Weights of a small CTC audio transcriber.
Model: 12M parameters, log mel input, activation gelu, width 256.
Training: adamw at rate 0.0011, 4500 steps.
Data: trained on short read English sentences (LibriTTS-R), 26041 training examples, 11.1 epochs.
Rows from block 9, named by matrix and row number. Each number is 50 + 10 x the weight over its row's rms, rounded and kept within 0 to 99. All counts start at 0. After the name is the row's rms in percent of the matrix's.
# fc2: second MLP down (model.blocks.9.mlp.fc2.weight, 256x512), inputs 0-255
fc2.89 105:53 54 30 49 53 43 64 38 52 57 34 60 60 52 59 51 55 58 40 53 30 32 51 61 37 49 46 52 53 61 56 44 59 48 45 43 39 56 38 57 41 42 43 42 33 47 48 41 35 62 44 52 65 33 50 51 46 52 52 55 49 38 30 41 46 46 60 44 44 41 39 61 62 32 60 27 56 50 51 65 35 57 66 53 41 54 48 44 47 62 42 42 36 57 55 78 43 41 47 61 35 41 59 47 40 46 36 46 46 52 40 58 51 44 62 47 43 36 62 58 57 45 40 46 48 42 56 45 35 64 60 55 46 39 60 42 47 70 45 49 37 57 48 68 62 32 54 51 41 50 45 38 45 51 35 21 39 60 55 66 39 59 26 53 61 29 55 53 52 66 55 54 43 55 56 48 52 51 41 45 47 39 37 62 58 53 55 45 48 41 63 57 43 53 56 51 57 50 42 44 53 53 48 32 50 46 62 40 53 67 54 60 48 49 61 65 65 44 40 50 49 55 14 58 53 36 53 39 53 57 36 42 54 46 54 42 50 48 37 51 44 42 51 50 39 65 46 51 42 69 26 44 38 61 43 41
fc2.90 111:43 44 68 45 46 40 55 23 48 34 38 41 35 42 38 35 33 64 51 62 66 55 45 71 36 45 61 41 51 40 55 59 66 50 49 48 39 44 50 59 37 58 40 50 41 36 47 52 54 55 50 48 56 46 36 52 49 59 50 65 46 65 40 48 56 55 52 32 27 43 46 59 54 48 58 60 52 55 55 62 54 41 57 43 49 51 29 36 45 48 48 57 56 41 52 56 37 44 50 60 45 41 56 27 52 50 56 64 40 49 57 54 53 59 53 38 53 41 53 42 59 45 50 50 55 54 69 37 54 60 62 46 45 50 56 35 41 67 76 46 46 51 46 72 29 41 50 58 36 54 60 65 47 48 41 39 55 27 42 51 53 52 58 51 40 42 51 62 65 56 43 59 55 40 49 49 36 46 51 55 41 61 50 54 52 44 48 55 37 48 44 45 55 39 62 38 57 47 51 56 39 39 58 26 35 65 44 49 62 35 45 45 57 35 33 51 64 53 56 38 48 39 67 55 61 71 40 38 55 44 57 59 63 59 32 45 57 50 48 53 58 51 39 48 47 58 44 56 43 61 56 58 38 30 38 48
fc2.91 104:48 42 55 26 55 47 45 28 49 55 42 53 46 61 54 43 32 43 68 39 44 58 31 63 65 43 50 65 51 60 42 46 40 54 55 59 39 39 38 60 46 55 50 33 43 46 46 41 66 57 55 39 56 53 47 58 49 40 57 43 49 63 56 35 50 59 50 37 45 64 43 44 55 35 47 60 36 45 57 38 48 49 51 62 69 50 48 39 47 50 82 67 45 40 44 41 20 40 53 59 47 72 43 53 55 52 59 54 29 50 49 55 52 52 60 44 46 45 42 58 55 52 51 42 68 57 57 54 42 51 36 37 37 47 60 60 62 43 33 33 53 63 53 53 43 43 58 45 42 66 59 53 32 68 43 35 41 26 41 59 39 36 53 54 48 39 50 51 50 45 41 44 55 48 57 58 40 43 58 55 50 45 42 42 48 54 55 45 43 55 42 27 34 46 54 41 54 63 44 48 48 44 53 23 60 61 58 47 55 52 45 43 48 40 58 43 54 47 55 53 34 27 47 48 50 60 50 48 55 36 38 44 55 56 32 50 46 35 60 46 28 48 58 31 42 59 47 55 39 45 50 50 36 50 48 54
fc2.92 102:54 66 52 43 45 27 40 67 47 50 44 45 44 57 55 41 52 50 49 48 47 43 45 38 48 45 47 54 39 46 62 51 51 45 60 35 48 52 55 47 44 61 76 47 48 52 52 59 52 59 57 36 49 62 48 34 44 46 53 48 56 29 57 41 45 52 55 55 40 42 57 56 45 52 52 56 41 47 40 45 52 30 51 43 57 27 53 53 46 62 47 69 62 45 46 49 72 42 62 43 61 22 42 60 47 47 59 31 51 43 54 48 49 31 40 44 49 49 46 44 35 40 58 49 47 47 39 51 62 45 62 29 53 62 43 48 66 44 45 41 55 56 55 34 56 48 47 48 35 52 30 56 44 58 62 51 49 53 56 32 59 65 54 38 66 50 46 70 59 48 59 43 47 41 41 45 30 46 44 41 71 41 45 46 57 49 48 53 50 41 34 48 66 56 47 50 42 48 50 58 58 64 52 66 20 72 69 56 38 44 41 57 48 50 52 48 55 31 59 45 41 50 19 58 53 63 62 41 55 49 48 45 73 61 55 59 62 49 49 47 44 60 57 56 50 50 59 51 47 53 55 55 53 39 42 56
fc2.93 096:72 40 45 52 54 52 36 38 36 51 42 50 53 48 51 57 57 64 49 48 42 46 63 49 56 50 69 48 48 46 40 38 55 67 51 53 52 70 49 34 34 35 44 43 39 63 42 51 50 47 51 54 58 51 46 35 45 55 33 29 62 53 51 63 46 50 25 55 39 38 42 59 58 81 49 53 41 39 49 47 48 46 51 59 54 45 46 43 48 41 38 34 55 50 42 44 66 45 65 42 48 44 39 42 50 46 58 47 37 63 38 50 48 41 66 66 44 54 49 54 48 64 48 66 46 38 55 41 55 37 33 64 37 57 68 54 55 44 38 48 36 55 49 30 60 53 46 64 51 52 51 48 52 48 50 66 56 60 59 61 44 43 50 39 62 51 53 37 53 41 49 68 43 41 45 43 44 65 51 65 49 46 47 45 57 60 51 54 70 42 71 52 41 49 57 26 40 45 54 42 46 50 39 42 43 39 48 50 39 42 68 56 66 50 61 54 57 57 57 56 42 21 69 27 42 62 54 63 58 74 62 56 55 34 51 46 48 50 42 46 43 39 43 53 58 59 52 57 40 32 51 64 76 65 48 42
fc2.94 093:56 40 51 58 45 54 48 45 43 64 57 38 39 56 53 43 76 57 38 57 53 38 57 42 57 43 59 52 37 41 45 45 70 70 46 40 57 46 32 34 47 55 64 56 52 59 44 60 36 43 55 43 52 48 55 59 59 45 57 48 68 38 38 48 42 36 44 53 57 60 45 53 30 59 42 31 42 61 59 37 55 52 66 56 44 54 33 47 42 46 39 42 55 57 53 53 47 52 50 54 55 54 51 36 35 48 48 43 60 45 38 70 63 50 44 44 32 73 40 40 49 52 45 50 58 48 45 57 45 63 47 31 43 41 44 68 58 47 55 52 65 42 53 55 36 52 55 48 39 46 57 61 65 48 44 40 52 31 36 39 63 37 64 40 41 58 55 49 44 60 55 50 33 64 43 53 37 46 41 47 40 47 31 63 67 42 35 50 57 44 45 59 46 55 45 64 63 44 67 47 43 48 49 45 36 61 36 64 54 53 44 47 44 53 47 45 52 32 60 45 43 73 46 34 52 61 43 42 62 58 46 60 60 65 52 40 64 52 41 50 50 55 60 71 45 37 44 14 49 72 35 49 42 79 50 37
fc2.95 099:45 49 40 49 47 45 69 59 61 60 32 42 61 42 42 42 24 72 47 42 52 49 58 57 71 73 57 46 51 32 73 41 50 47 46 53 43 39 52 54 64 44 55 44 56 39 30 42 62 68 62 52 60 57 45 74 68 55 45 72 82 59 55 49 58 56 62 60 51 45 57 51 54 56 54 61 45 63 51 62 49 59 46 57 56 67 59 53 59 55 55 48 27 34 66 70 37 52 40 77 37 73 39 34 44 44 42 49 39 49 42 54 46 61 74 49 43 46 62 38 49 47 43 36 45 41 79 52 40 51 59 46 42 41 49 22 47 57 37 38 45 49 43 69 51 44 44 57 38 35 72 29 64 42 57 44 38 64 31 53 34 57 38 40 40 65 60 54 51 38 49 41 59 48 56 42 36 51 59 41 38 56 50 50 56 56 58 53 33 38 63 39 60 47 56 43 68 58 38 48 41 53 42 39 60 35 51 41 51 48 37 58 53 47 63 39 43 50 48 63 53 32 39 44 44 37 68 58 56 47 32 11 59 44 46 45 38 52 59 48 55 53 30 53 42 41 64 55 57 62 47 31 49 64 37 46
fc2.96 101:53 53 46 40 64 51 32 63 31 53 61 43 62 68 49 58 63 45 36 44 76 48 53 44 39 49 63 48 31 43 46 56 54 66 66 67 41 41 63 29 46 63 62 46 54 70 55 62 36 44 58 42 47 60 61 47 52 56 59 68 53 49 50 44 46 45 37 30 47 53 56 51 10 47 44 55 56 41 37 34 59 39 40 38 27 41 56 32 57 56 24 50 58 46 49 64 68 52 62 47 68 60 66 40 54 41 58 47 59 54 43 62 40 47 42 41 56 53 53 49 50 37 67 45 44 53 50 55 65 45 55 45 63 39 44 63 59 49 66 49 62 59 39 49 42 53 58 47 40 51 53 50 46 58 44 68 56 54 48 45 37 69 69 51 61 61 60 65 59 32 60 47 53 54 55 63 60 47 46 60 66 42 59 54 64 55 52 49 60 48 48 52 46 64 51 38 33 45 46 49 49 33 53 49 45 53 59 47 44 64 50 56 62 52 46 60 54 52 45 50 51 40 35 38 19 48 64 45 45 59 61 40 65 50 51 63 53 54 46 58 41 65 67 78 39 43 53 47 57 47 56 47 46 67 50 51
fc2.97 096:58 77 78 47 51 45 32 40 37 44 35 52 48 66 56 56 58 38 53 44 40 39 51 51 33 49 38 38 52 48 61 46 41 56 52 37 54 51 56 42 55 19 53 53 60 43 49 36 62 58 56 36 50 39 56 46 48 49 64 43 46 61 71 37 47 49 42 36 44 50 39 54 61 44 31 48 57 56 47 47 31 43 30 44 52 42 54 34 31 65 47 39 55 42 58 61 55 44 50 56 58 49 45 41 47 27 55 67 56 53 45 40 47 46 36 58 53 36 53 41 59 50 53 50 41 36 52 35 54 33 75 40 61 57 51 41 49 45 51 40 48 50 45 55 38 40 36 52 44 58 30 49 49 44 47 57 44 51 41 58 40 35 39 52 32 44 41 41 59 41 44 47 32 46 50 65 40 59 49 50 59 49 49 48 44 42 53 44 42 62 48 66 59 48 53 69 49 37 50 46 53 44 49 56 50 31 57 42 32 52 36 54 45 44 21 56 52 63 50 55 24 60 56 51 51 53 56 55 52 51 40 48 67 38 47 43 55 36 47 66 48 46 45 62 38 47 48 73 67 68 47 61 41 36 62 39
fc2.98 100:46 41 70 54 40 41 47 30 58 44 49 43 56 58 51 64 58 52 64 48 57 58 40 41 61 38 51 30 47 48 54 46 40 36 64 27 55 50 52 55 47 61 44 57 55 51 52 47 59 48 40 43 42 36 37 36 50 66 56 42 35 38 32 51 42 48 47 51 43 58 52 32 54 45 48 53 63 46 58 67 62 49 46 51 58 66 43 47 66 58 51 52 62 58 67 63 47 61 33 45 46 54 42 38 51 62 55 35 46 46 44 42 45 32 58 58 48 62 50 49 54 40 72 64 52 63 59 54 50 44 58 41 52 45 44 49 38 54 37 65 46 42 45 43 61 35 59 76 37 36 50 66 52 43 64 75 49 46 48 29 63 45 42 62 51 67 62 43 51 57 56 37 61 45 55 55 43 49 59 36 37 51 64 64 29 42 45 54 57 72 53 38 48 37 43 72 45 47 58 61 50 54 60 57 45 47 42 44 40 57 42 62 39 65 58 57 55 60 35 45 46 65 58 81 38 41 44 54 52 43 60 43 50 67 55 66 42 45 49 68 46 61 36 57 45 76 42 51 61 26 53 40 54 49 55 58
fc2.99 102:38 49 59 44 60 66 59 40 46 52 66 33 62 45 53 37 51 71 59 57 50 50 53 40 51 43 57 34 38 48 50 51 43 50 54 73 38 43 51 53 59 71 51 33 29 33 63 49 38 36 58 47 61 36 62 49 47 47 48 52 35 54 45 43 62 54 54 65 51 56 47 50 50 41 56 56 46 42 49 61 60 49 30 40 55 54 56 49 40 55 58 48 43 58 54 24 46 73 41 49 53 51 49 48 35 34 61 48 45 57 52 73 53 64 43 48 61 50 26 48 40 55 69 48 23 53 41 44 38 48 43 51 35 55 53 48 49 38 35 36 55 63 50 54 37 77 61 48 58 58 42 61 58 47 47 67 25 46 50 46 58 44 43 54 40 48 60 44 40 55 42 58 61 56 37 48 54 53 59 48 51 48 41 48 53 62 43 54 51 46 48 55 55 45 58 48 57 50 54 48 46 54 55 36 61 43 45 55 38 48 58 42 71 71 31 43 70 31 53 44 55 63 52 40 58 40 52 37 57 56 56 50 48 49 55 59 37 48 59 46 57 51 44 46 62 66 49 39 50 65 67 49 41 28 60 39
fc2.100 100:39 51 38 42 52 38 54 41 46 51 53 52 62 37 54 34 48 37 48 58 73 55 51 51 45 40 52 54 60 39 54 37 35 54 65 70 39 67 49 70 33 58 57 41 47 65 36 48 38 61 59 63 47 54 50 39 34 52 59 46 74 62 51 58 38 48 45 47 57 46 56 37 53 35 46 57 58 48 40 34 59 57 49 46 39 30 69 37 50 39 51 45 59 52 53 63 56 34 38 42 40 49 39 33 52 56 46 53 72 32 51 38 37 41 52 54 53 42 48 45 54 28 50 57 34 49 35 58 41 49 45 49 66 54 36 56 53 49 33 58 63 48 63 61 63 42 53 59 54 72 22 47 34 45 48 52 58 42 51 60 43 42 53 50 46 61 26 40 53 38 52 31 58 35 47 25 56 60 32 45 60 54 45 60 53 58 44 64 51 51 35 39 30 60 64 52 48 40 49 48 48 58 32 51 44 43 58 56 38 49 45 40 44 46 32 44 37 50 49 55 47 49 47 52 75 51 48 52 47 68 50 46 54 49 47 51 68 50 55 56 59 45 20 36 45 34 56 40 54 40 39 48 41 33 45 57
fc2.101 102:52 43 54 53 58 63 40 61 70 63 54 46 52 35 45 65 63 64 46 56 63 51 46 58 54 49 50 55 30 47 51 64 45 62 45 60 55 46 69 43 29 50 58 50 40 59 59 52 55 26 72 55 52 57 64 59 71 34 67 62 49 78 38 54 36 37 79 34 43 51 55 62 50 47 51 52 56 58 35 45 57 39 38 38 43 65 58 51 60 56 51 34 65 52 31 58 58 64 53 50 36 52 30 45 67 52 48 45 51 27 55 46 51 50 40 47 63 39 57 52 54 44 40 55 54 56 67 56 59 59 53 50 56 32 51 64 40 59 49 54 61 51 40 49 56 47 51 41 52 47 55 47 57 53 56 43 48 48 47 56 44 65 57 63 61 60 43 60 59 51 50 41 43 55 47 52 52 37 46 54 65 49 49 50 48 59 39 47 80 56 56 59 61 44 46 62 42 51 49 65 32 58 42 52 47 39 58 43 58 55 40 45 34 36 56 60 68 73 51 51 47 50 50 49 21 48 48 54 53 33 57 59 49 51 55 47 48 52 53 50 52 68 30 57 43 64 44 56 70 48 49 31 62 57 55 55
fc2.102 091:51 65 65 35 51 57 55 60 63 37 45 44 47 49 55 53 48 60 47 54 53 41 58 69 32 48 55 64 48 40 41 45 63 64 46 58 55 50 44 40 50 37 51 56 45 44 57 42 39 51 64 57 79 29 50 50 41 51 38 55 61 53 65 51 56 58 26 48 47 36 40 38 77 45 62 50 62 63 45 41 62 40 46 48 61 46 64 51 49 51 42 58 50 61 62 48 43 73 37 57 56 51 56 47 51 41 53 55 35 56 72 37 43 67 53 47 52 58 33 25 51 54 44 45 51 76 54 54 56 48 54 43 53 56 64 45 54 38 48 61 63 55 57 57 22 48 62 58 56 27 44 40 65 46 44 56 58 42 47 60 58 63 50 56 39 51 62 58 52 57 49 60 36 36 66 48 40 41 47 64 41 35 53 60 55 42 64 49 56 49 36 56 57 61 61 41 48 57 34 60 53 51 85 53 44 62 38 42 57 72 47 44 52 64 56 54 51 42 49 53 30 44 59 39 54 41 44 50 49 61 63 61 63 61 54 67 62 62 56 38 68 48 66 40 53 48 52 53 52 46 42 54 45 56 60 50
fc2.103 096:48 51 58 45 34 40 49 59 51 64 60 56 55 45 46 45 43 48 45 32 40 57 31 52 46 47 39 48 42 52 64 54 44 38 47 54 62 61 32 55 45 31 46 35 56 43 54 43 72 41 63 73 62 40 51 42 52 58 50 38 32 61 51 64 57 53 33 44 41 64 68 53 60 36 42 20 56 55 54 60 50 56 62 57 62 49 40 48 58 46 27 47 53 50 42 39 62 65 63 31 43 39 48 51 44 53 53 66 55 65 53 47 79 33 34 63 36 68 42 56 41 53 44 32 44 40 50 71 50 33 51 47 64 52 38 40 42 59 57 45 41 66 41 42 52 51 41 55 57 46 53 42 55 46 64 55 36 38 75 34 36 41 61 40 64 56 59 56 52 45 41 50 36 59 47 55 48 43 54 56 63 58 52 50 58 38 59 80 66 55 56 48 53 59 27 47 47 48 43 51 25 53 44 61 51 31 30 44 50 58 50 54 45 57 50 29 57 45 50 55 50 58 54 63 61 55 38 45 58 44 38 38 43 61 74 41 49 45 51 37 49 52 52 42 52 61 52 54 44 53 36 55 60 37 42 49
fc2.104 095:48 42 55 40 46 38 51 56 61 49 53 55 42 59 44 43 42 43 55 58 55 48 31 47 33 52 45 51 52 39 39 28 43 64 39 52 29 43 34 45 62 49 54 56 40 54 35 51 55 48 48 56 43 34 40 35 36 50 41 54 58 34 50 42 52 70 50 66 50 58 60 57 13 54 45 43 45 55 37 67 34 50 36 39 54 41 53 55 53 40 58 51 57 36 69 56 58 57 73 56 58 50 45 71 48 48 68 40 50 37 38 51 50 48 41 53 53 38 35 61 55 67 48 27 48 38 58 54 52 46 65 53 33 42 44 49 51 49 32 50 57 59 46 47 45 38 46 42 73 52 59 48 47 49 44 39 32 32 23 48 62 70 27 55 38 53 34 60 62 64 48 34 51 45 45 57 45 50 43 50 39 44 43 61 58 71 55 54 47 37 44 49 45 58 44 40 48 59 46 48 42 37 39 36 54 58 53 45 67 47 64 53 59 48 47 49 51 48 42 47 55 54 45 62 47 57 42 54 36 56 29 40 40 60 48 45 44 57 63 39 62 54 55 46 26 59 41 50 46 53 57 66 48 44 37 41
fc2.105 099:66 57 58 59 48 53 45 39 53 50 69 60 56 57 51 47 39 41 49 53 46 75 61 62 46 71 58 52 59 64 44 46 64 54 42 48 64 53 64 36 46 53 52 41 50 58 44 41 58 65 53 56 44 52 38 51 59 39 57 52 41 72 63 51 64 53 43 57 52 46 50 48 57 54 54 56 55 43 55 62 53 53 41 55 47 46 47 49 54 37 50 53 36 67 45 48 57 51 49 61 43 49 45 43 19 43 50 59 35 49 58 49 69 55 67 50 62 56 63 68 57 56 44 49 52 33 52 46 40 40 45 55 41 52 59 56 35 43 53 37 50 39 50 63 60 62 68 33 50 37 43 33 39 42 64 37 40 52 54 41 57 45 40 37 54 43 58 54 41 59 47 60 54 50 45 49 42 40 65 52 55 62 55 33 63 43 55 58 40 58 53 37 40 50 47 37 41 52 57 49 55 46 44 37 45 67 43 37 74 44 51 40 49 61 34 48 60 54 46 50 51 57 43 50 64 46 43 57 45 52 65 45 58 36 63 42 61 56 67 36 27 50 53 49 33 33 60 49 53 40 52 41 45 52 56 54
fc2.106 097:48 44 75 46 65 41 47 46 38 52 57 41 63 52 36 31 53 57 39 62 52 46 45 44 42 41 41 45 60 61 45 40 59 43 62 43 57 62 43 50 57 56 62 52 63 65 57 35 53 62 77 45 49 62 32 54 54 64 56 60 38 53 52 44 47 35 49 52 60 58 51 43 34 58 52 39 36 60 33 42 62 52 54 57 43 50 49 43 63 64 57 47 68 46 63 74 43 48 41 42 47 55 52 46 66 50 49 68 70 37 41 51 54 52 36 52 49 56 58 42 54 59 58 39 70 37 44 60 33 50 29 51 49 44 38 50 64 60 50 44 41 55 49 48 58 63 49 42 66 68 51 47 56 64 62 35 46 64 63 36 61 50 54 45 30 55 52 62 35 50 35 51 72 41 44 39 69 63 51 39 56 55 78 56 31 63 56 52 39 47 50 37 61 50 62 52 58 64 43 49 59 54 65 47 37 44 62 58 59 59 51 51 38 57 50 55 64 37 45 56 47 61 45 54 47 56 53 43 60 44 34 42 52 56 58 26 59 31 49 46 53 22 46 61 43 59 45 48 48 43 66 50 42 55 49 65
fc2.107 098:47 64 61 27 48 48 63 50 42 49 54 53 51 48 50 32 53 45 51 60 39 56 45 48 32 72 63 58 68 55 52 47 40 56 39 47 70 50 54 72 60 40 60 46 51 40 55 40 50 66 53 49 50 41 41 67 40 58 29 22 54 64 42 51 41 40 47 38 65 66 49 50 49 51 43 73 57 46 44 36 44 67 72 51 48 51 56 54 54 56 48 47 40 51 55 49 25 65 64 52 50 50 47 53 43 50 46 48 43 40 46 74 67 39 43 35 31 44 47 60 38 45 55 47 33 57 61 58 41 39 45 57 47 64 44 31 62 46 46 53 41 43 32 55 56 42 48 42 53 49 54 62 43 69 49 39 47 68 37 45 60 45 38 39 62 60 61 58 59 45 72 61 35 47 56 63 30 25 51 63 64 69 40 48 58 46 55 60 67 50 45 51 55 46 62 59 40 37 45 54 49 49 78 56 45 57 61 62 50 58 63 57 40 39 60 56 55 49 55 40 53 42 60 56 38 38 42 52 45 58 50 60 70 36 40 53 48 53 43 72 55 57 52 63 56 56 50 55 53 42 42 62 55 52 56 56
fc2.108 094:28 57 40 45 54 58 37 59 53 54 48 43 45 42 38 58 50 42 53 42 51 56 40 46 47 41 48 47 50 46 56 59 59 47 56 50 37 45 71 48 36 57 65 39 50 50 53 60 60 34 44 46 69 60 58 40 53 53 70 56 48 51 46 54 46 38 31 36 38 57 45 27 49 51 60 41 45 30 28 50 56 51 43 50 49 44 72 59 64 48 40 62 50 43 39 51 47 71 25 47 61 59 50 63 22 34 51 42 64 56 60 50 72 47 66 48 51 56 39 41 59 46 41 50 46 55 55 53 52 53 51 65 36 52 49 57 47 32 56 32 48 69 47 39 59 34 46 53 63 32 36 37 45 30 52 29 45 44 37 50 54 55 66 40 45 49 62 52 56 41 46 56 47 63 55 66 37 73 59 40 52 51 55 51 46 53 50 66 45 55 54 48 49 36 38 39 62 44 38 56 42 48 51 46 29 57 58 45 44 40 62 48 37 52 52 54 39 36 27 45 44 46 73 48 39 53 57 71 54 51 48 36 44 56 61 38 58 47 45 49 39 30 48 47 57 51 64 40 56 35 52 45 44 36 49 49
fc2.109 090:76 48 61 51 55 50 47 51 48 47 45 52 39 54 60 43 55 57 57 57 51 44 36 50 62 59 43 36 37 63 33 49 55 47 30 57 68 36 39 53 64 49 48 43 49 47 68 49 51 59 44 53 43 55 33 58 56 48 51 58 48 35 47 61 65 58 40 41 70 40 42 47 41 51 45 57 52 53 27 56 47 57 63 48 68 71 55 38 40 57 52 55 51 57 59 44 36 54 32 76 65 44 51 58 39 47 52 50 59 39 44 28 64 42 51 56 35 48 41 42 35 43 50 60 51 59 63 57 56 51 47 48 49 62 34 51 34 52 36 51 47 46 63 41 59 45 39 41 42 50 40 27 51 40 47 33 39 45 59 53 63 51 43 67 23 60 36 52 66 36 57 38 45 49 64 41 45 42 53 49 33 50 55 51 36 37 47 57 65 60 64 58 68 49 33 55 46 54 45 45 27 66 69 43 45 28 48 57 41 39 34 46 55 47 44 52 67 44 64 51 34 46 45 56 33 61 38 38 58 41 56 59 44 61 49 60 40 64 56 76 53 56 41 58 49 58 39 34 40 48 43 61 38 47 51 53
fc2.110 101:46 53 57 53 44 59 50 70 30 51 57 47 64 57 61 44 66 48 54 57 44 56 47 56 49 54 54 51 49 62 60 80 41 43 65 40 48 56 55 36 59 49 50 49 56 55 26 32 52 46 27 58 55 50 50 41 53 77 61 57 57 51 69 42 55 45 57 54 35 39 49 48 45 49 48 38 45 57 42 44 37 68 49 38 54 53 62 75 43 50 55 52 61 48 46 55 67 54 50 43 53 41 63 42 53 25 46 52 57 58 51 66 46 42 64 43 42 44 42 72 39 57 49 54 58 34 47 56 78 48 51 60 50 60 47 41 33 60 62 61 54 62 51 22 28 46 52 46 72 48 52 34 54 53 47 46 58 51 63 39 50 52 57 44 49 43 52 44 45 59 27 37 54 53 57 37 63 51 57 48 60 45 67 54 48 44 51 47 61 51 25 46 46 53 29 65 43 46 46 62 42 53 49 43 57 49 33 67 49 56 55 50 64 45 33 30 61 42 61 48 44 65 42 52 52 41 49 41 49 49 41 55 53 49 43 42 51 59 51 55 49 44 65 42 59 41 55 49 49 66 58 40 62 36 61 51
fc2.111 100:30 62 52 52 53 28 47 43 43 33 49 54 30 34 42 43 49 56 42 45 37 46 52 69 59 37 54 58 44 36 34 58 43 66 53 58 48 45 40 51 45 54 48 64 40 61 53 50 54 56 45 69 60 52 47 51 45 43 60 43 64 65 44 29 57 35 67 61 53 48 56 54 59 58 48 56 38 58 57 46 44 50 38 57 45 53 39 55 49 43 43 57 47 27 67 63 45 37 49 46 46 58 48 36 64 58 39 72 41 46 43 61 61 62 76 62 48 33 70 58 55 47 65 49 54 42 58 42 47 47 52 49 43 55 59 52 45 31 62 56 50 66 51 55 49 58 57 47 45 63 51 55 40 50 42 61 47 57 44 67 34 61 55 32 55 51 51 46 57 58 39 70 40 36 50 67 56 46 60 52 45 54 45 51 69 56 41 42 46 66 52 52 45 47 52 55 65 56 59 37 60 43 44 59 57 64 49 67 46 57 51 51 62 43 43 53 66 45 50 64 65 48 51 32 52 61 39 38 33 48 59 42 50 37 40 40 45 45 34 29 60 42 50 39 27 47 60 48 56 57 63 41 36 32 49 35
fc2.112 101:47 68 55 57 62 52 49 51 53 43 68 31 50 55 60 55 29 45 44 61 57 48 45 49 54 52 66 47 35 55 46 39 51 57 55 49 52 51 72 57 55 47 44 50 37 43 63 65 47 47 56 61 62 44 58 48 47 39 37 42 63 42 72 44 65 49 38 39 45 49 62 64 61 56 26 64 52 50 51 45 68 50 60 38 37 47 44 47 60 43 37 54 42 65 55 61 50 58 54 48 60 31 50 72 49 37 40 59 56 53 63 58 65 47 58 48 51 37 51 52 40 54 54 58 38 47 33 53 38 48 54 49 48 51 53 58 57 46 55 47 45 65 40 38 49 46 45 70 50 42 49 67 56 38 47 43 44 51 54 48 38 57 38 65 49 61 45 68 38 55 47 51 42 47 47 43 53 63 38 59 56 51 57 61 55 45 51 49 38 56 59 52 46 49 56 45 48 58 45 58 44 52 41 36 51 43 63 54 61 47 54 47 64 58 72 61 48 50 27 51 48 49 53 30 43 37 39 48 49 56 59 54 55 56 45 43 56 46 58 46 41 49 37 54 46 54 44 35 50 45 56 33 76 57 43 68
fc2.113 098:50 58 32 47 51 55 52 57 56 64 44 57 56 44 51 59 40 48 55 46 70 28 48 45 34 62 56 66 58 39 48 32 56 45 52 36 57 37 54 57 64 54 57 39 50 47 52 41 50 47 59 50 48 42 38 54 51 35 50 47 46 33 66 60 67 55 40 39 52 47 41 51 66 45 63 56 49 42 55 60 28 37 61 58 44 26 45 68 51 44 57 56 50 53 46 54 66 43 53 39 58 32 60 45 43 65 55 27 68 63 47 20 27 48 44 37 47 48 44 44 44 41 56 46 42 56 47 62 61 49 42 56 44 55 43 45 40 63 43 61 30 50 42 66 56 51 48 59 45 36 35 57 34 60 65 64 54 61 51 53 62 43 40 57 55 60 61 45 46 45 55 47 47 38 47 39 36 53 37 55 63 49 46 49 45 59 40 48 26 46 59 55 52 50 63 54 54 55 53 35 41 40 35 44 50 68 60 48 43 53 48 38 54 60 44 47 41 51 35 46 35 61 46 42 58 64 41 46 50 53 43 52 37 46 46 55 42 47 48 42 56 47 38 50 48 39 47 38 48 35 41 48 40 38 61 65
fc2.114 104:44 52 46 56 43 39 50 60 47 41 49 62 53 48 56 51 57 36 60 42 37 48 68 55 64 49 52 63 45 54 46 43 39 64 51 68 51 62 45 61 63 53 37 47 58 50 57 25 45 59 46 59 42 30 61 35 41 46 51 39 31 44 46 46 51 60 34 74 53 52 42 47 47 52 51 51 44 60 51 45 42 67 62 57 34 53 46 41 51 49 44 63 78 38 49 66 32 41 58 47 45 47 48 71 68 65 41 59 31 48 48 45 66 55 53 53 40 58 46 51 43 54 52 45 54 48 58 43 61 35 56 56 52 51 47 50 76 53 18 46 34 40 44 50 52 54 44 45 67 56 45 33 75 57 46 41 60 69 67 45 53 43 33 42 48 51 48 46 55 50 33 57 56 34 62 44 52 54 41 48 54 52 55 43 43 58 55 50 69 68 50 49 40 24 34 62 46 31 47 52 21 40 52 45 72 40 45 50 40 53 58 53 46 50 35 57 45 55 56 39 58 46 54 55 70 62 51 52 36 68 47 56 52 47 67 55 32 47 57 61 52 63 29 40 46 36 43 61 47 41 52 49 33 48 41 54
fc2.115 098:53 67 40 54 52 55 36 44 38 51 56 40 54 40 40 44 50 60 64 43 60 43 51 55 69 48 58 49 46 54 64 54 54 55 45 59 52 48 76 60 40 29 50 40 59 42 47 53 54 48 44 40 60 48 54 38 52 43 47 64 43 60 65 52 55 39 51 62 28 49 40 41 52 50 39 48 61 48 53 37 57 55 47 58 45 44 64 45 45 34 42 48 46 51 61 23 47 61 64 49 48 52 45 52 36 55 48 23 34 68 43 37 49 57 53 68 61 35 48 39 49 37 40 51 56 50 56 39 48 52 61 60 63 56 51 54 59 75 44 52 62 35 45 51 43 66 36 43 57 58 49 48 50 53 54 59 39 66 44 44 57 54 44 46 53 38 53 53 58 46 38 52 32 54 43 42 39 61 55 52 62 55 39 50 57 61 56 48 36 48 66 52 52 64 60 47 36 50 39 41 42 64 39 47 36 50 64 56 45 66 61 46 48 70 44 40 45 45 51 39 36 51 48 53 33 54 49 46 53 50 46 55 60 31 53 54 27 45 50 29 36 44 35 57 51 68 45 42 50 47 43 43 56 34 36 48
fc2.116 093:49 43 58 38 64 46 53 43 28 45 47 40 47 48 30 43 43 63 34 64 52 45 50 33 58 37 49 47 53 53 51 43 32 49 62 53 38 43 52 46 41 59 47 43 39 39 32 44 58 46 56 47 46 59 59 36 46 51 47 60 38 52 47 30 44 56 62 55 33 42 63 53 59 47 47 34 37 51 40 63 55 55 41 47 57 56 31 29 43 45 53 43 57 44 48 52 56 56 70 49 52 50 48 50 41 38 50 43 59 45 43 41 52 53 58 48 51 44 27 54 57 31 52 48 40 48 55 49 37 50 32 34 59 36 50 73 61 64 58 41 46 35 42 46 41 38 43 52 40 65 41 45 43 48 45 66 41 50 56 58 52 48 34 47 35 39 41 55 62 63 43 48 55 53 53 56 39 58 49 57 29 40 68 41 41 31 48 42 35 62 58 36 64 46 58 47 27 56 48 65 47 53 41 53 58 57 27 54 38 42 38 36 47 41 63 54 67 52 51 36 48 52 30 53 45 60 48 60 63 48 51 58 68 55 47 42 46 49 27 43 35 47 45 39 43 44 54 54 56 41 68 49 34 17 49 41